Weights of a small masked image model.
Model: 13.1M parameters, 32-pixel images, encoder norm layernorm_no_bias, encoder moe expert_choice, encoder layers 14, encoder width 320, decoder width 192.
Training: 14800 steps, batches of 384.
Rows from block 7 of the encoder, named by matrix and row number. Rows with one number belong to one attention dimension. Each number is 500 + 25 x the weight over its row's rms, rounded and kept within 0 to 999. All counts start at 0. Numbers have three digits each. After the name is the row's rms in percent of the matrix's.
# v: attention value (encoder.blocks.7.attn.v.weight, 320x320), inputs 107-213
# proj: attention output (encoder.blocks.7.attn.proj.weight, 320x320, transposed), outputs 107-213
v.97 090:485495493558492486520499481499501508505485445491501504518522490476509538549500515502480537484466490496514519500489477509494519482501492485506538474463464448517470509506505485484478484577482475457478467486475477452531502529497479523482517507482461490475516504486459475455504516546549477496496465474481494499523477482498430
v.98 093:505514490504496518552493508495535552517483496494485502496530539479521480509500529462470499481517485499506537510488536509510537495489491497516471498501505471469492527465519497463494514474495495487531472481459478486513535492510500503468539494478456491552491532537439476488528497537502506502520469528453506537501510524498491
v.99 105:524497496536492489479515477505467482497501522493514486515486494518495486496512477493540531496488502478505494494503445482487490508440554512495561483502519448542489485506469491529495493481490481481498534479475546517525476505482508523503505541495546523466528500479507515472474522473510488489437518483487487498514500447512503
v.100 114:513491443535545486460479483491553522484521462482460475477499511541528508548503482443488548500474502513506476441496543500503514457498456476511490487489486494515486497499510488498494487539534472499505518461497525499524503505474520554501537489508543518438501515549459441487483508516546492504519484461483519467526542462474488
v.101 095:538480536514498505484549517506495497501469544499499537484465515541458491455469488501549514483498500492494490518514494483486476513438546533509544504520535525539491495490470525530511512473485512480496525494485516510500504478508488490504509514483557492483510511514510539496509484469449506508439487518529493518501502502503525
v.102 104:476508447513539476506473497502571509465527491477455462483553524532530523530471497491470519495477489484496515453503479491476454474515437492484495496478507491488499522505512528497496508456494509495474540527517520395501488520470514517535550515528495496528499504488489511505495508518480518499457516502498476502504531481516489
v.103 105:533494504553542485513507506509514515492471506479494534485474462508530488482473525516481548506460508502515490530503483505469496462472501544505530524528517457553464517518499506517490508496484500495487493464497469490492507485517486542553543529485492502509502483516503502472513519528496478490399491505532472582549527504526471
v.104 102:485516560484458535502510512508427474536483549537508501514490519492499480480492488478578515503491501486499512531497529512492519518484578503518533525505507536520508469459515488517495520516515508515495516519477433616503508467497487520510472479482508506487470539503500508485470496465503524506484508526488537494463478504541550
v.105 088:486507534491487520439549525553452492487480496525490477500472473516482480501455498526484501512509499496509508514476542500544553509505517490491518517494467504466508487482495496468485502524516502482499472512528546523484470490496450493498474480502512473468473480493504471508476467484508520502459484502514528493484486531464547
v.106 108:488484497558536500531522462511498522522484523490509513516492462484487495534512516526521474493516497495488496524507467485492481532479552513516508518486495464512513494501504469472501488465476474518510455501473502514532487503518502457502477511489520513504488473499458506476518505465479494493458465482478497555530492498498513
v.107 102:525481492487466517493518533496522513515474508477485543457468556535488490468498501478488548480508478504502521517501489503457486476452484517502522500532563556515458519486471533548501513495514517504495553500490527482489561481525503519503536523502542487499512527521489533508538506516497481525498500512535511516514489538483494
v.108 097:507518548473444514443497492516462497513456473531545496521498433443504489452492543522490480512515491494503494544492522505502548499527512499528505528520460505468473475508508511463500511550500495494507458506493486542478505486521476508503472488472450496478482459502510469467505502521544499499533486525506512538484478546530506
v.109 084:502506520476489528470548522545495497495498471512489486496492496525483489521467499506468520496516504496512494478473520475524534517476520481499522514481458503487510508489485498480488499541522510484506489519510537484516486517496452502482478482494503486462471485496478490507459472494518530510471480499504509484494492535462518
v.110 112:484497450518544479493485472503557508511500454457494491453534545529520511541513497491508545474489480488479500466495489470466467504462502469506536473471518491508471520503484509507497491520491492500478511520474521455539502524502502487503536505498516526438515513480437473469520518509517486509484482476504476510518506463490428
v.111 103:531498431545540480558480471478564509479537518450498485470531516535525516516551468473537507482502514494485485467515479464491422507446482503478477469479550471510518538489476516518517463466501485523507508485495552430521486519479538459505530518503507529481516480504475515509537491494477509521499499492481466518534531454506477
v.112 099:501490465537514493500486461506534518518504520480504472488551484493533493515519517505517507499498500477485476486505477482467471491474502495531530503482506465515516484491511490495492491492498496542516466508459480505514483507478514478518513501468511530482488467525451475442488516478535509500494475480444499555526499472519488
v.113 108:471494512549510498540508485496457494511489497511457519515488527543459509526471490493542562504465509479515527519492477505504484518479576498502563514481481489556500484492515472511482509501496479483497510517504423581537497500510488543519512491505501499498486546501477517478490497478515507492456483505490503499506504452529474
v.114 084:494515513481497535440549522549478502497491516534467464488502472526494480507470507518476504515505504498508490493474522494527528499480498479500481541473464503476512511473514481461496508515519511485504492513502535468494483499497464496491483475490490473483467490508476499507457476479495538520466477504489516493498485529479527
v.115 109:530495515462501492459508535485469481516473476489512525501451525477467494492501484487488502498514494516490510507505511515511520495510491512481465483541540504505468500508466531522513493522485509471470526484536562495460501477515488493489454533532532474476534516479552507533522503505497475489518533477543497480498489508485497
v.116 105:500495500487513537565495478482472497522490470500521523490498502494520517480536508497535498483492501512489483507501529476497514526470571496513491499488470503502516490481498462499512478540499475515510443491456461595521506507528501465470442466468482499458479484498478469490528478498525501504525457492458504509498491487494462
v.117 101:462506555464508519487502502513480508520460484526522513526488450431504511498479545521449466521498506500510509538503531528510549506586489512536476530499457518478516490511536490471502506493485518505495451536496459528481491500515483477518467476511494487547469479492520472480511491526509501479528487513505519556475492547504501
v.118 108:461511522430446549522486492498530514526470469537497530510512501458496521486494511483450493495495478490518525504493491515495516504509513484511487512482466535488522508479522501495483528507489526501518488534467429522525534513537473491482484464499495465549476509513457493484506485507497515500542493514460512512472482532478458
v.119 109:523498452508506503576503508492527499487537524490456480447521550593519506506528458465547523477497502502477479473504514463495448515463505482481491492499539532506513528462497489531513478468533478524511512499509561464513530495485533472514529491488520521495482509488477531525529472480479543531501488504506484463529533476500510
v.120 104:490495512467496512530491541492498500520491439505454550504460558504459518523473499477455505487499502511508541505488511527511512495535501501493494509516505542526492510500499492512479516518506502477490524506547466508500536502525479503506507485524505463535486573493498524522492483498488490496525504489521517457498502513479482
v.121 104:538528546471423496500525538489440455499477496523546500484493520483525491448479483483522508505508500513494510516500546504496523482485491508488483487543509513473500477490474524533505523555526533483479542476508506537444514467502495504474470523485465484491502504512553509544507498512502519510517550550532508472475484545521516
v.122 108:510484450495568516498487501489543520454512535528461493489489428564528495499500483521485494509458534524523452458507530481504487485525473494511436534501499514521494502489531487491506488414514496516509512463536545493499506505500520492565516486525528507508475487498506491508499484486493523511494491460483476517533545469502528
v.123 095:528486479505517497531487507494477503511487403487467551498462542510471505526499478452531551479501500506487533489488524505513510513484534478501501486498522495531451495518468495515504478556501470484478507460523501526528529489511472480494506506516531505447519579471465473462530503488538457497486467474506497469522533441509451
v.124 098:494496448464520520572479482480534512499529481501467523496503565539474524520524463456523506471498485491496516461498498494506468539466545476490495485473522536517533499482496506516515493464502501517521505512471499503557521534503515456473500474520548504506514554470453497503506482467485518505514488492473488443501515458459463
v.125 098:497474482520546483490482497485472505508492459477501558519456512512456510513484484505524530479497497498500525491502447515514489535493568517484552478495529484552474487545464510510513487542476481493474494495513483540528483514503480488499496515540532504459544525492494491482515509495511455483488503444528482474512514449477475
v.126 090:476529523499480507466551519526486480481520520516486435518511502521479513525467495518479505511496497481500492470487532477508521513476516467485517503467429490490516487497503492469482510503536505466511485506493524484508445524459483520483502476499501472473483497494498489510423498496482534499447513518482534471465490524486539
v.127 103:475513519521503481459482510505471492472502468503511506536491439468502508492463517550425516522475494509539488486509491518500548453541475525471503498510476448512510514534498520474468507519477528462493496478513475494485448505496484561521506507519464479521515444507533477505453494548515507464454523509517493498490523513504499
v.128 086:515480455499564497488478519505515492486521481508525507551519505508495524460529516493460481481455501506514534490500472511523501490532481512476495511519475540511540534510529517486501507475529479494516491508527499477488513477475506495513519500487472502543472506544525510503543498521484529473490514497482529510502518481518513
v.129 089:490512505498463494502526507482482475513504512515495473514503601487554502505466496518501499517473528493486473503500529514507487505498484505521476461474500446492527469501509485519483504530497497490451495505466446414458506485478483494506454506494531484478516523521489486490476494467493519490514482513509508461469487516538546
v.130 110:482474491489499466538555476497526475456527534517518470479467524416500452496496510521472465510475527496522464488501492476515491454507451496514551484475471472502530446493515495521488514507498490443508463500535464479469449472472480515519454528496404506488498505536529498504473528473539512496487503496492510491466502505510480
v.131 109:516513530516488503518495485505477465541489536493483501539486494487478486524489478449561488512562521514516516519503455504496492483477497506517499493496447489511452530504465453465503455516487494507492555510499547510504441513519510510508496513533538490457512491561483535490460478485495511510500475468475474493509477514510518
v.132 104:492522484480512521513514525497462473512502533486512492494499505470562496507502516493520534482495514508501480503501488483489517505463535482500482498477525504492549484490473505493477504497513504476455505487495490527491550461492512486491453513531530516458500451559468404482520490491480523483491480514489506452465493520483512
v.133 096:470496487518474482539526486493486475480539510506518474490479518442523499472500501480516472522474514491489459465508520505470479475437498513503524478464504497535540473515568513508511496532524491499517517472509470513519509481459508535476456536514463518484519515538495509510449502465545519487476506520512535500463540480525503
v.134 083:493508491480467506542505474467489501506508511492489483448530538513526521506491501499517509518501492504499455489516512508492472490462506510498509476473512475503488488482515490526489497506462503516481477483482480454519492544492512472499454516496516522476517471492482526490472499475500493526523499500531489494482498501524492
v.135 092:506494485512541513549485470438498523499520532493519473458524517507517517491514520483530508527519501528502462495545544528476469499437525487473506500493502506497492458506523512488502495510469525490479487470509472488525479489469537477469483540510491540463513462496466514509490505470501469514523511509526504509492543477497510
v.136 097:488529478493478509493469499486465478471521495501497475489495522503533514505486526480538565519487504496499454472502534497491495488449521512460478496478532508549548514510553488523480543498531500514467486488488508500510539478490516502479486479531463514495526538517471479481486484483531519470456516538528518512449557481561511
v.137 096:490515506522390471487504456494480490461510490549479454529488513496488506490482477505513488543492475478492484484489521484505456517479489511505503482509498450537434496497530486537499470547489494495499469490520507487511474530479489543522509495479469505512529536444534532482453552489547491487508517514494508512464506478534480
v.138 105:518470459471523490477502531495573525524494542471501523489535507525534489503508505557488491467526502499536475496497468515509513452497492514511509490508465501460473514481496519489495520470481501539518462503487577422531530508517499453487526493444499497492482454473514518493510469524492465517495475469502479494519489482484551
v.139 108:520521544545494532558495503509409493530476520460520521513520469482487496484522486433559513508535496509500534527500526521458497534459585492527509523522513518518442495508460447492504446540484512464507528490533533620532497505493501531504506501537533518483504465510461496490471493518493482489487459486520506493516496492471514
v.140 111:521506537503542536485516533505440517527479523522499484507524479496499485528491515496508539490550513513482537523498517516506496540526535470521502518503486504475448471505444478474492446509490498480471508522535511547471489477503485501514533495489511513457467443512509454497541522492487478514549467485504499460504473501474533
v.141 108:483481481493497478520536527497495453471488551467491523510506487497563532491509500490520474486462532499525495524494474463530503512506465499520490486500470461516540548489493476538475493506508503502506484495507480454479499511480514483497487488537463482501500517529514484480474485501458521500466492468463515456493480511546529
v.142 110:495499506572558511500495503501534533497482501520502477500516497478476490515492543477465500533526509517487507480509575537492503474519494488518511526515468477470466476538483537458499484464474499480497462471521516463462451499477481468468511507463451490507462536480526487524506508516532479490529510477508488528528502487468500
v.143 098:497506500500528504468484534531480523500482402491453525512532461559487507526470510506458495501501502504487544508492504496529483506555485529502520522525502517494487545507509510490500517468518494496531467528510493474518503569504476498508552473519489484533452562477525542514500484535505496489484511499522490539501515472545491
v.144 109:486514511582473473506520459504504467468481487495494473536504475504476539473504505501506474522487508479506498489504545500508482500500459499524500504515475458523476498515506496489506487505495503485517437452514464428455428496472474501468519496507428485503520556492486501487460503489541510486528512482485505555517487494562483
v.145 110:507497502499526528512478521505451504525486567492480511520501484440514506539505517457534504502531513514526527515503466518498503465489515497503538501495495464526470498507498466489486487507481488525493515495529574482529491500493516473515517488507533515494474493543509523490500471488488480497479470448506501447484505483510565
v.146 100:500485523533556496545518484508458504492490546513523514483517454479506483504522522484555469509508509510512518531495524515487519503481551481515518516504495505489452455486456472510527468518481504472498450468529484533495490502478496486472491492527447532450494460470510461507504522524508464507539478475493527504514505494459501
v.147 111:523511466480527518513476517502534555503506471515517514479508507482456479474493517531458543506484470509469489484492475513474518487489523512463489513508526546477506456488509563499502530478512497494486474511503518554513549489521505519499475492498506489514498428513503494532541507495509497501529519522502499482494500505406432
v.148 097:530508557489493487505514487496517514503476501517522548504526490505466473473503486500478519502521475496520520517497493501519505529525495505482490500518496543486486509503522526497487482466485520491523534504503478577514506516524484509507502499598507481494528466512472509482505525505485502502554493488482473510499474521410449
v.149 101:524511541493530503498489518523518507499489480518502528548472488486466464514494516520466528480476538485511554527493466496524511500565458516508513528514494511491511526488513521504490506462521490537494482520514481493437501484518479469546539461526492479545481526514518497485552473524466530500561504491485484495476477517470490
v.150 105:478469494442516491452456475504566496515518484475535486495490442448487468515529493524464459437481497484483500488507441490498528497531466512477494493465496529469533529463481528486503505493498489534535536533476510514493492463509522484525491514429499510544489466514482523514558465539490506531528506512497495505504503523475488
v.151 095:463497446503448514523492492497506491501514479487471442481469538454500535511516497478506458490517506494493460473502492501473481457480495508522514498496497438532509479490479504509509524512510503500487496517479517422528461531497501489510488508441500488518495524503513533513462491491496509505437523519529511526491510498567530
v.152 111:519503532499499503499471515507452473541490529484474532538503530548519509523498480482558478483528502489518518549493467520516483508529512524507526489507467513528463528468496435499507475494494488538477496536505522446517491536518501489549501482524565478513494486493511556497487466503451504499474470484503495499529479502546524
v.153 106:504501482453528496479500498514519465517492541500512498506481480488539471523517483525533506467506525496523482529493442508497515469505467462524498504485498502481483489466465494499502495493495480549478524495487548445457500452510526495514476498481555509456507437524497446493529498485498500521498470478460494445507458515502503
v.154 112:524494492472512515533496499495550500522511573496537520484496469420490458484517532533503541486508488502497487504496448517465516471487481516499465502480478508492515480469490532498479502467501504503496491499498551530467510462500508497508441485490484503497499406579484507510505488505482524516573514499478501474486478532427470
v.155 094:480502491464460532517500472502441506481510478510504456467489481445494497486514518459503518480483487473475482458504527496479491512471520506531512525480520473531491473481523512533514478516512486507478460471497475522487498486492495483499478498457489530493488469470486497503508500497508508510520505524520518528460489501504494
v.156 094:537519511472524487478513511522521484514473542532514493560495530466482476526486502519527515522549492505512509530488465507531533491558462489517463489519460481504472479505482504494498499463482494536491516490505533433464486475504483507506513487488504489475522470548516488482502534477505486492480478464453506500506462519532525
v.157 102:490500494533518489548533516506510517474487427500490462465485521506512479460487499495501508538500512499468470460512544506494481504475519506520530508503498481514507499522487536497485527520494519472513476483527480579540481512522467544475537533475458511466486492476490475513433497499493491512469507521497497546498474463521497
v.158 120:510515545519518482480510491501531476517493564519543514553471502518500470480512492551499529481490506492499508517500474501500520537530496479509469498499473526492514492505490501491515494517511498528492543482515501554434507408524497519507495502507522495491531475512487406481531487511498520508544478499458492475515458524441491
proj.97 091:475511469468456524482491511501500507504469490488482479505500503515501410493521542414507478517529505493524482485512549505465471568491502481507499482473513492473503495544532529506474504497529455508489522502499507535525506514497508452516470493528550518494522504512486494518514484504469492537559511505541509497461504506518506
proj.98 097:486520535458509482483498494499464508517490511496498558501510482527511487481509478502533465492524500490496501497495466505490518508483508517509506494504464463544523465466502520523479492457512477511477519474486488507487501505498513469459505499547575480528516480480472498533506481493498489516526494494473529469491487509444494
proj.99 108:452515495511476509473498453491531495518512502505501495505469469514493545502509524528441479500454495514512499518533500507506496483508497492507485500504526571479503521517531521495563503529482526495481477497496480501498500534508518475531485491484433503483485497537516491527507502493517508502584524501571494494516506508532513
proj.100 127:468507479450451494531494552501445514485498486489494512497485484467503507500513559535529504480509505499520513498481474482455518491494515509486529488505523456503502512502443503470491511514534483498503480507527509493497497447490520422494495504462506516478519502469477511533518480515484490497516501512516498538473478496537541
proj.101 103:480488517508506478481477430501551507520511491496476474491498479477495499514498498513470423509482490507497491514507467499502496470479516515503469495502519533509506510510524497486445486501492539497509464499461461527493506537506500540482522474491460492494489500484505518531494523492532495497534509487509501437489504505450480
proj.102 101:462478487432497468492514520496434493487511488507506496491511450456544488494493500502591496502527500496497518479468498502491477501519511492484517500501531447473491524491482465466486521565521498507495474492493491544494467512510501495517522512453554503485493507515506480476504510490508499505518519492407511506521493480488493
proj.103 107:440515493488471488490484479512513494497466514508514458489508479506479477497494503476518483509536514509490500489498484500520492495503520491497509495508513517512522484507504524512451501465516499490511480495473531502479521572513507493480470464515498507485497541457525498514503505495519501508549525489516501433475510484491503
proj.104 101:573498528517519497490485492499527509510514480487499508506485498515498501524523523501415515513499509508495509543492519523532466514460492521492408515505467518522530497536491523495497504459474525499499508496483532446488515508512499524495507502521454501494494472520492497475480514481530535499506479492505505509530503516498503
proj.105 088:588496478509490486579507464451546505509492493498501489500453504445513482497503471477498447499511496501497505458520482493494497484522481490506467497498581489533496505520486495560505498494483512507508535505521466452502501461493503480517506515501485509495503513500475508518499486509560497490551483486526500498518486493481506
proj.106 115:469507498484452506431501477526519507514490518515519489506472482527493544501487453503484498512455500497491505493554540506515508471499482481507460493504503577485495513458481579537496502461503498499504526493543495481511492529495508518507512494540453496501502497523490501573517489497538502494559514491535502463465516512514510
proj.107 109:505498504464526490508502447501509501506493498490491485497509460505479483520509528534529419482528505488502504504463450502480466497482518546499530490496497461540530500509524513453467487490493508485502488489454482534492502529511493510443523489487517485517502498480501515494496513502497504493503497509480507437508497507443496
proj.108 099:597516491551497502573484518508518489509493539498491496510490561531493461512486462497464507504508501511504501497533537501508504512508485487502454491493512496529508495512472507562458499458499494496508524492507514462501509471500493503481466497549500512493513522460507488525499498513457514513464490489534509449458494510474523
proj.109 084:545498476507497493571507454465531510505495493511504466499446493446527495484505482477521447494508499499501501454508510495484506475515479493515466497491588482483490516519497495542526505498484504509510528504519471462503492477496511474522499509508498502501509494517469500524500489503554497495557490495526498510523489494488512
proj.110 115:483501478458425502460514500510462508489501530498501464501491404508538517480500513508504448479479497487495511473497524485466486471493517490501468483484526503467506526513497502462483524503504520500490499514516476488511471460505501526509513510478528503476499505552475482536533493516477495501542524469500506490492489480499569
proj.111 105:372493522454472505439497487504477497489485526505508495488507486457513531476482516562518499494447496495506493477501478485485527453508517483492518493501476538433494511470504493455515501520494508494491475513505468549501492491500528547516511494455492511496485478533504483514519494502466502506496522490453492480505498483486466
proj.112 102:433498506461464508479498513507465508492484513503499514497479481521529580497498474547498483490480489504506514516530546515510515489489496477492418497498469558442499533481435540502553505457492515485503506504534528513466492490497529527512501506516478516485505511511476477541521486489456507498529518500518504480478496480504539
proj.113 117:478506510455486501424495516508522510505519482497510510511492462506490481502530551411466488508478502487500520513498530488506473534466499510504474506506502493494516507523508568476466503494510481503506495488481520475501500557515494460483516499521494499495483472503497516492514509483555520508550496502545502508482508521528543
proj.114 086:570495483492502479592509470471531506508495472514504502501455497427512488502507475475530444502527498500499509461517510499488501479506473494513465500489583487482500514511470520554521505484490503513520520504517466476504494482496510485516505511499500503501504490520480496528494497501558506492555494497501505507524496488462498
proj.115 111:514500503559495489523509461492525502504503495497503463496522468523502494492494521534462476489509498502504496504493429505490492508520497502506603502499506486531501485518570428496523494523491510493482507503468497538499509478498497527511524483473488504508497515472508521472491481506476496497470499502515502489486505495498493
proj.116 104:492514503538452522448488485517534510503488543510497483507483514524486491476524507484434508513452509492511493518528531496491508514496498484497452506494456531473493503488498539509474493467487507494501529491545490447506504485491499553478483507525447510508512473531466494542504485500455503509492496482548497502468503501517514
proj.117 102:615500472543495494498488537517508491508477506491502491493522534553511478506485439493513504517525493510487492520530546528515493540520487480491469492510487490521492506490473513556442502483522489502510538492525537471495505481498488533490501513541483508497511543467493508514499506494480494511465513486499497480462493490517535
proj.118 107:586514494516543505487500516518486504505515489507494531500518514551507473505511483469548475502519504497492508529485550524496503558488503489501459496502458458444508497498514516491437499477507473497500526503499533474504495520504485497464500505536536501530517484502476494498496501487491498496479502504497507528497498510501529
proj.119 108:416488512448527492463499469494505495489497495514503540511496470397488511484511535508538485501477506492500511476493437474490502450478504507502499508496488483500503509496478521421508501477479518502511479507509424542509492506507520543485522500467486490512482448560481491509512500484530514487490484488424493525532499508457472
proj.120 110:523491485503550501482513505485505515501517477501490505518541473524493476520525520437550504499542501498490484512459465499503473563469496517511579506505488433526493474531558487457493498487517472505515510496472532499518513541505479474476515509517547493530503475489487517449490502476572496502466476528502491554504501525523518
proj.121 102:528498522537554492561483456485522489506503503492470489485527519479474445502499529516440511497511510506511490510474436499499503518501514502495525502499501474542513476525560431492525485492476513482491479497466487523487521493496491537497492494499519518511507502451533504445477517505477509502449481507463503497522510500436445
proj.122 107:472504476504502474534503542517492497488489475521506536485484543424504546487483509499577529508505491514497509488536485487515504472497496458490557502497503472490495526486409522483467495528532493507506440499523488506488494503499526540484500497450439516490480467500489495521498495507513521489490512498478477513487505484529496
proj.123 093:472516463506447513438501506468500513502488530503496475487518456539480506511526546482427459489489501505517493516498428497494469533495498504510578504498510472544489492521549483445454513498500494490504491493475512500519509484493503510488502503509521532500519467487469512532510463507509518525509497506567504528450503519551565
proj.124 095:463507514522499514409502487505500505490525495513504505517493461513520554490520530511521469482438490488499507509487492506488507492477505503509497499499454490448482528473507486432470510517477504499492513512529471490518488499502495529478522505475493498519499430571457496518524481494528502483519503499499490601524506508535546
proj.125 100:461510497527432510433501488488522501499510509490512435499494472555502533494511529460429493507448491512497502515501521498505484532492505485498527505503483517486496506518554481481478515515506497491499513500493517467500498512500487517504509492473484521486502508494488514491517493505500499511526501499568486517479498492582546
proj.126 088:535501488516508478554501457493518504507515469513504504499432502452554462478507475471517509509494501502492501460502513494488518463511489510503481498501593503492479501516476492555524507547496502525491515491520467475505483468500512438529471497488508487486499506512491498537503497510578492488568495503524514519568499481489508
proj.127 103:516528492514497494535496525502520492495506502501491466501505540521503454493480475407545527526524502513483486485500503506500517553529522487487528505524509472472485477535522491567502510562545472517502502504464506462498509530514488429517467479483503513480495540460533510463497515502486493500535513506532490520541494478536486
proj.128 084:537488495517453505513506520471518508514493474521510532508513480507483494512509503483549569495462497527475500545459538487487515521492508524501500505509487500476510478520498510513475487528488499504505545540491465532495500529482476574442493488517473534502503494510525463467510506477539517513492481529505494475533519473534489
proj.129 091:486511493462529513502489465517535512502525491498487475494484387484493462507491473473471498477564502496509494487534471505532506525501498475500528496484561518516494518486505507480551522425508508498481510483528569473516504511504518492542502505506485491531488519439490517517513501514534490485522521501515500539527505536468499
proj.130 114:511502509472498489451489543492431511488490478510512476512497453569447492503502502450518503509558505510486507507518490500504496531501487503512421500499525518520502515497507505506486498479491520506482520502515472484491491541484524484491500493505589501492496512469510511493504478501483509489492489511555494482509499487520538
proj.131 113:472492528458518511466509506498471498500515500517494465495493522456469556508500512573456475494485514502492509459504529501506516499493508486496460491503558502501497495473481533582475501511494495498484458520496456484499507435486488466491498518445446507487503482444520486499484488499475509496496491506473481485485511482516436
proj.132 097:525505474515435505458492466468535490509510461487488507506468485521537489510490502513442493476495498509494503477491544509510483520492476478505534501509439495510492504496555496515568510515512494483491506502519529452504512494504514505510487513506528515506515570421486510501496505527557489480500502480531498543534491513457485
proj.133 097:546509488494485519485524505491512503486487494496487508487515506538455452498493526453486539493593519506487500506492461493537476508484489511495466480505467513457486519499443508518479499470480491496484507505479512469497508523499501489510520507462524492513502482489510513502513497524477512489550496492502518481543503482515496
proj.134 075:500490483496538498499493508536506495510512485495488518500463436453516450485504498473473443493541494502496496466520465503511510518499502492502507498500579481464502514498499502488499497424496499503482500474500571481499502479499511499505496501478497479481499539517479505535509507492489493496538503488439496535495506521446519
proj.135 083:528486493478447496510501549573482500503504457505503544499483460507507472509500485475441448492515496506494501487461454493505498503486511502498505499500524494466504505508488494519442493445499495501510558496507550475503507519503491528495500486486518494490498540548488493495506497492485505495541498492435497530513495501486508
proj.136 099:546507457561472499516506497495558477510501471481484569487491484498510462501503515477447481498573515506470512538491464502501469501473475484509576480511453513452505509527456489482547491486516503503509548513510511425505497520496497505526491486474551514518511499482487512532500502509512493491548505481491504475534489490474504
proj.137 094:498509475478602496499499494487479484501504512518503551482499480490472452499533516428481440499549498493487495509554450489520486522507497502508500490500518510474500461517483476480495497432510512499507487499505466535497499525493510448520479488493513486522483515552498503522492495532460511504495511489534512503507491492474523
proj.138 106:464487547527533492507498498506453503500518414476484506510515468505487555484488514526497529513468493509480505505516539479485509520500506497492487511496569447478535486500483513549478492503491508492502544492488449532514500482505499537538478498567500478485487528539504480501505505476491484505488511480444493558458506518491462
proj.139 102:486497513479471492419491493486497488498497516490525510494477559496510491534510522538421469493530499503510498490473431512499492506487513519485478494510432484556500491498513508524521509514507489500487460488510459475502505451499493455502512508492461497500509517460503491473493501510508490490499496492444493494506504483507445
proj.140 113:430491511430442513481488501514514485504501494504529483509484516501521529529504492518471438493460498488510485474485499502502507494503492495496518504504525503546509485488542495480529525520511492492487475484519470480528496500513498465512484523526494501516504563458493489460505501504534499491435497497529503543505487503501467
proj.141 107:542489492487509477483482499487453506502517449498493437505466484485460437497510481541514550489522493500491508501504565479507550498487519500507528493493514497498522481461509516489479489511496523506472532489531507520492521436482494533469466510497541497491496511444518498523496492501578488498515514503500483530497511490479474
proj.142 116:487496539418465498502504534548501524475493480499507473508535519567523542523504454519510502498435495505496488502454465508515514486498509511483475498510537531476500494525482477494484493508501478522498574496534422545496482490519490543502524489507519513517510477537505482485511492475472497520474488500519505459490496505533534
proj.143 083:499510502498508511540501470467536506501502551498509465505510545459488516498489502493569547510488502497505501514490499512484501488505494511506499502504489501508494501499508477471550505562498500506506472503480459530502487492491498515499521515468430510509504400517515506461504494496502491501469502518488500445509507502551506
proj.144 118:512500514425529508503507561499477509498513554524498488474504522519502461505538462470495516487464493497510516509509470494523523480483506506509513490501516524455499505521465506459452499487489480525505572490535460614481519498490504550485519488458523495516494482509510487526503486507473489529493496497515509418482504490456547
proj.145 113:486480502486472482454487497507487508503489420502501500516493519497485496523504458554469495477544511506487488496482498492519514515492505480490476497497523522493516484477447485564495511495508501515496537490518410506514514468488486492498473504496492494511491504437516482484494486512546503483487509512458496561537517508507410
proj.146 100:485493486438429491447488550503451495481512465478520467500446542545498485543511499537454516505522500501502512492480494494478501533519488514475486495491489484535517506476562499457459517539511513505481485496521503460505514498498502494520506504526562505483516523522493512459489500497504491473423507497515500491459480471528506
proj.147 111:444520470572499488485504447492531493503484505486493535491511481513532536488490485473547476512512489503509496494521528501489471490509458509503473513513474496502492532527509458482536496541518477487523516495471521468509477539511506455500498493531506524486509529516477497477493533491479499507460496488524508533522471515557571
proj.148 088:449519509523566502525503525511510511493497547495488503491458483475514529495498489529548490506488500503511507471540479498503519475509510516505459490502512458572497496508462427489516504561496522499505440491509552503499480461512517464506498501443504489487483489504486478499502498502503498483494502487481504492534495484524505
proj.149 096:489512500487492498495490503483541501499502535508503462492496524499483523510508466498597510499477509495505490484489567507500515488505491502513471503491513536559500495501475499456541509563508507515508508522502500506509493498497500500497490502449483511529494478488509496506492503505570506515425517514545501462545519506558487
proj.150 106:547477514536506493532512519499491511504484523495483522486519597544487568477490478498555548510478487496510473492488566504483490509490486507509480515496513497495499474520520547530453513506468492507506464499470522471491520526508515507462514504523519496496499489537533513505507494476461514507488487513440525504513488491505454
proj.151 094:550498518477539495464497480501464520496506480496507501506537464517505457474503542487487503518483495487478508481501490502518468524505505502495489502503524553416485517486518523542511480438494497518502520486493472510483482504487483513488489506508493509489508501510523504516488491504489507534564499496477492461468495508467500
proj.152 113:482493493492533487492490474500509481506520450505500458513482448426488497504507536562467495507485497503502503487514528496484509513491515504486479510498551505522507505478514508534523483532493501495499472491501503508510500465485474494492481497471372500481485500503510488471496498501554503493499510480475501495483508497531462
proj.153 100:495485494520451510464500491477479486499516478505489471513501549503492566484491520547452503502476509503500503474496597505488496523503488480498513499498498518506493495500509541534486499528493485492496466513496478522500521504493487474492504499500492497500509581474493505499482500501499506504475495495562490553490503499488472
proj.154 109:485485503542512491448499511502493495499488427488482505473495535575505590474494458511527467498490489499501486465492573494487477494457504521499487505495510515485503501538478528532490494563509498508502551499507494471502501497514509484486513496545547509503494565455505500497506514485504500492432496493479499512544498504516487
proj.155 093:511506460497501511466489529484524481507516517483514511489485536526521425528516533476491443487517509483487475505504470494509472539512484526499499520502496548453482513488497515446501516481502498504504488487495514473508499534488517485518503521474503471528508546531504526512503517520507502504491523483527507460501482505472494
proj.156 090:401497519508495495472508495504480511497522486524506452507504460527486586511500486554477503498450504508497523480525551499521488502507489511492530504507508527523502495500486459516511498552498508488502488504534418566507491492492487482488475495529490506495491538435478478504494497502488502503481506490560494480481495502513480
proj.157 098:492525530483470504430507495502481502491529553484535509505512491477482485517487545465477481492507503496499491531474452504488484467504515518500499502509503498437498489511496464488491484466504493496492525503487455493487479501482513452537483503526511512472505519504465504507485504510494486529530496516513509452480508536486537
proj.158 103:499501494501460492495510523502522502488503552504493502490498511517518524498503506515524471505458501502504494499528564501498516492505496497497540503496513506565497484509479537499443494487493497493494511515513577502504502458508493480487493503498535495510488628451497483529500502508501499499485495495585515519509512501464527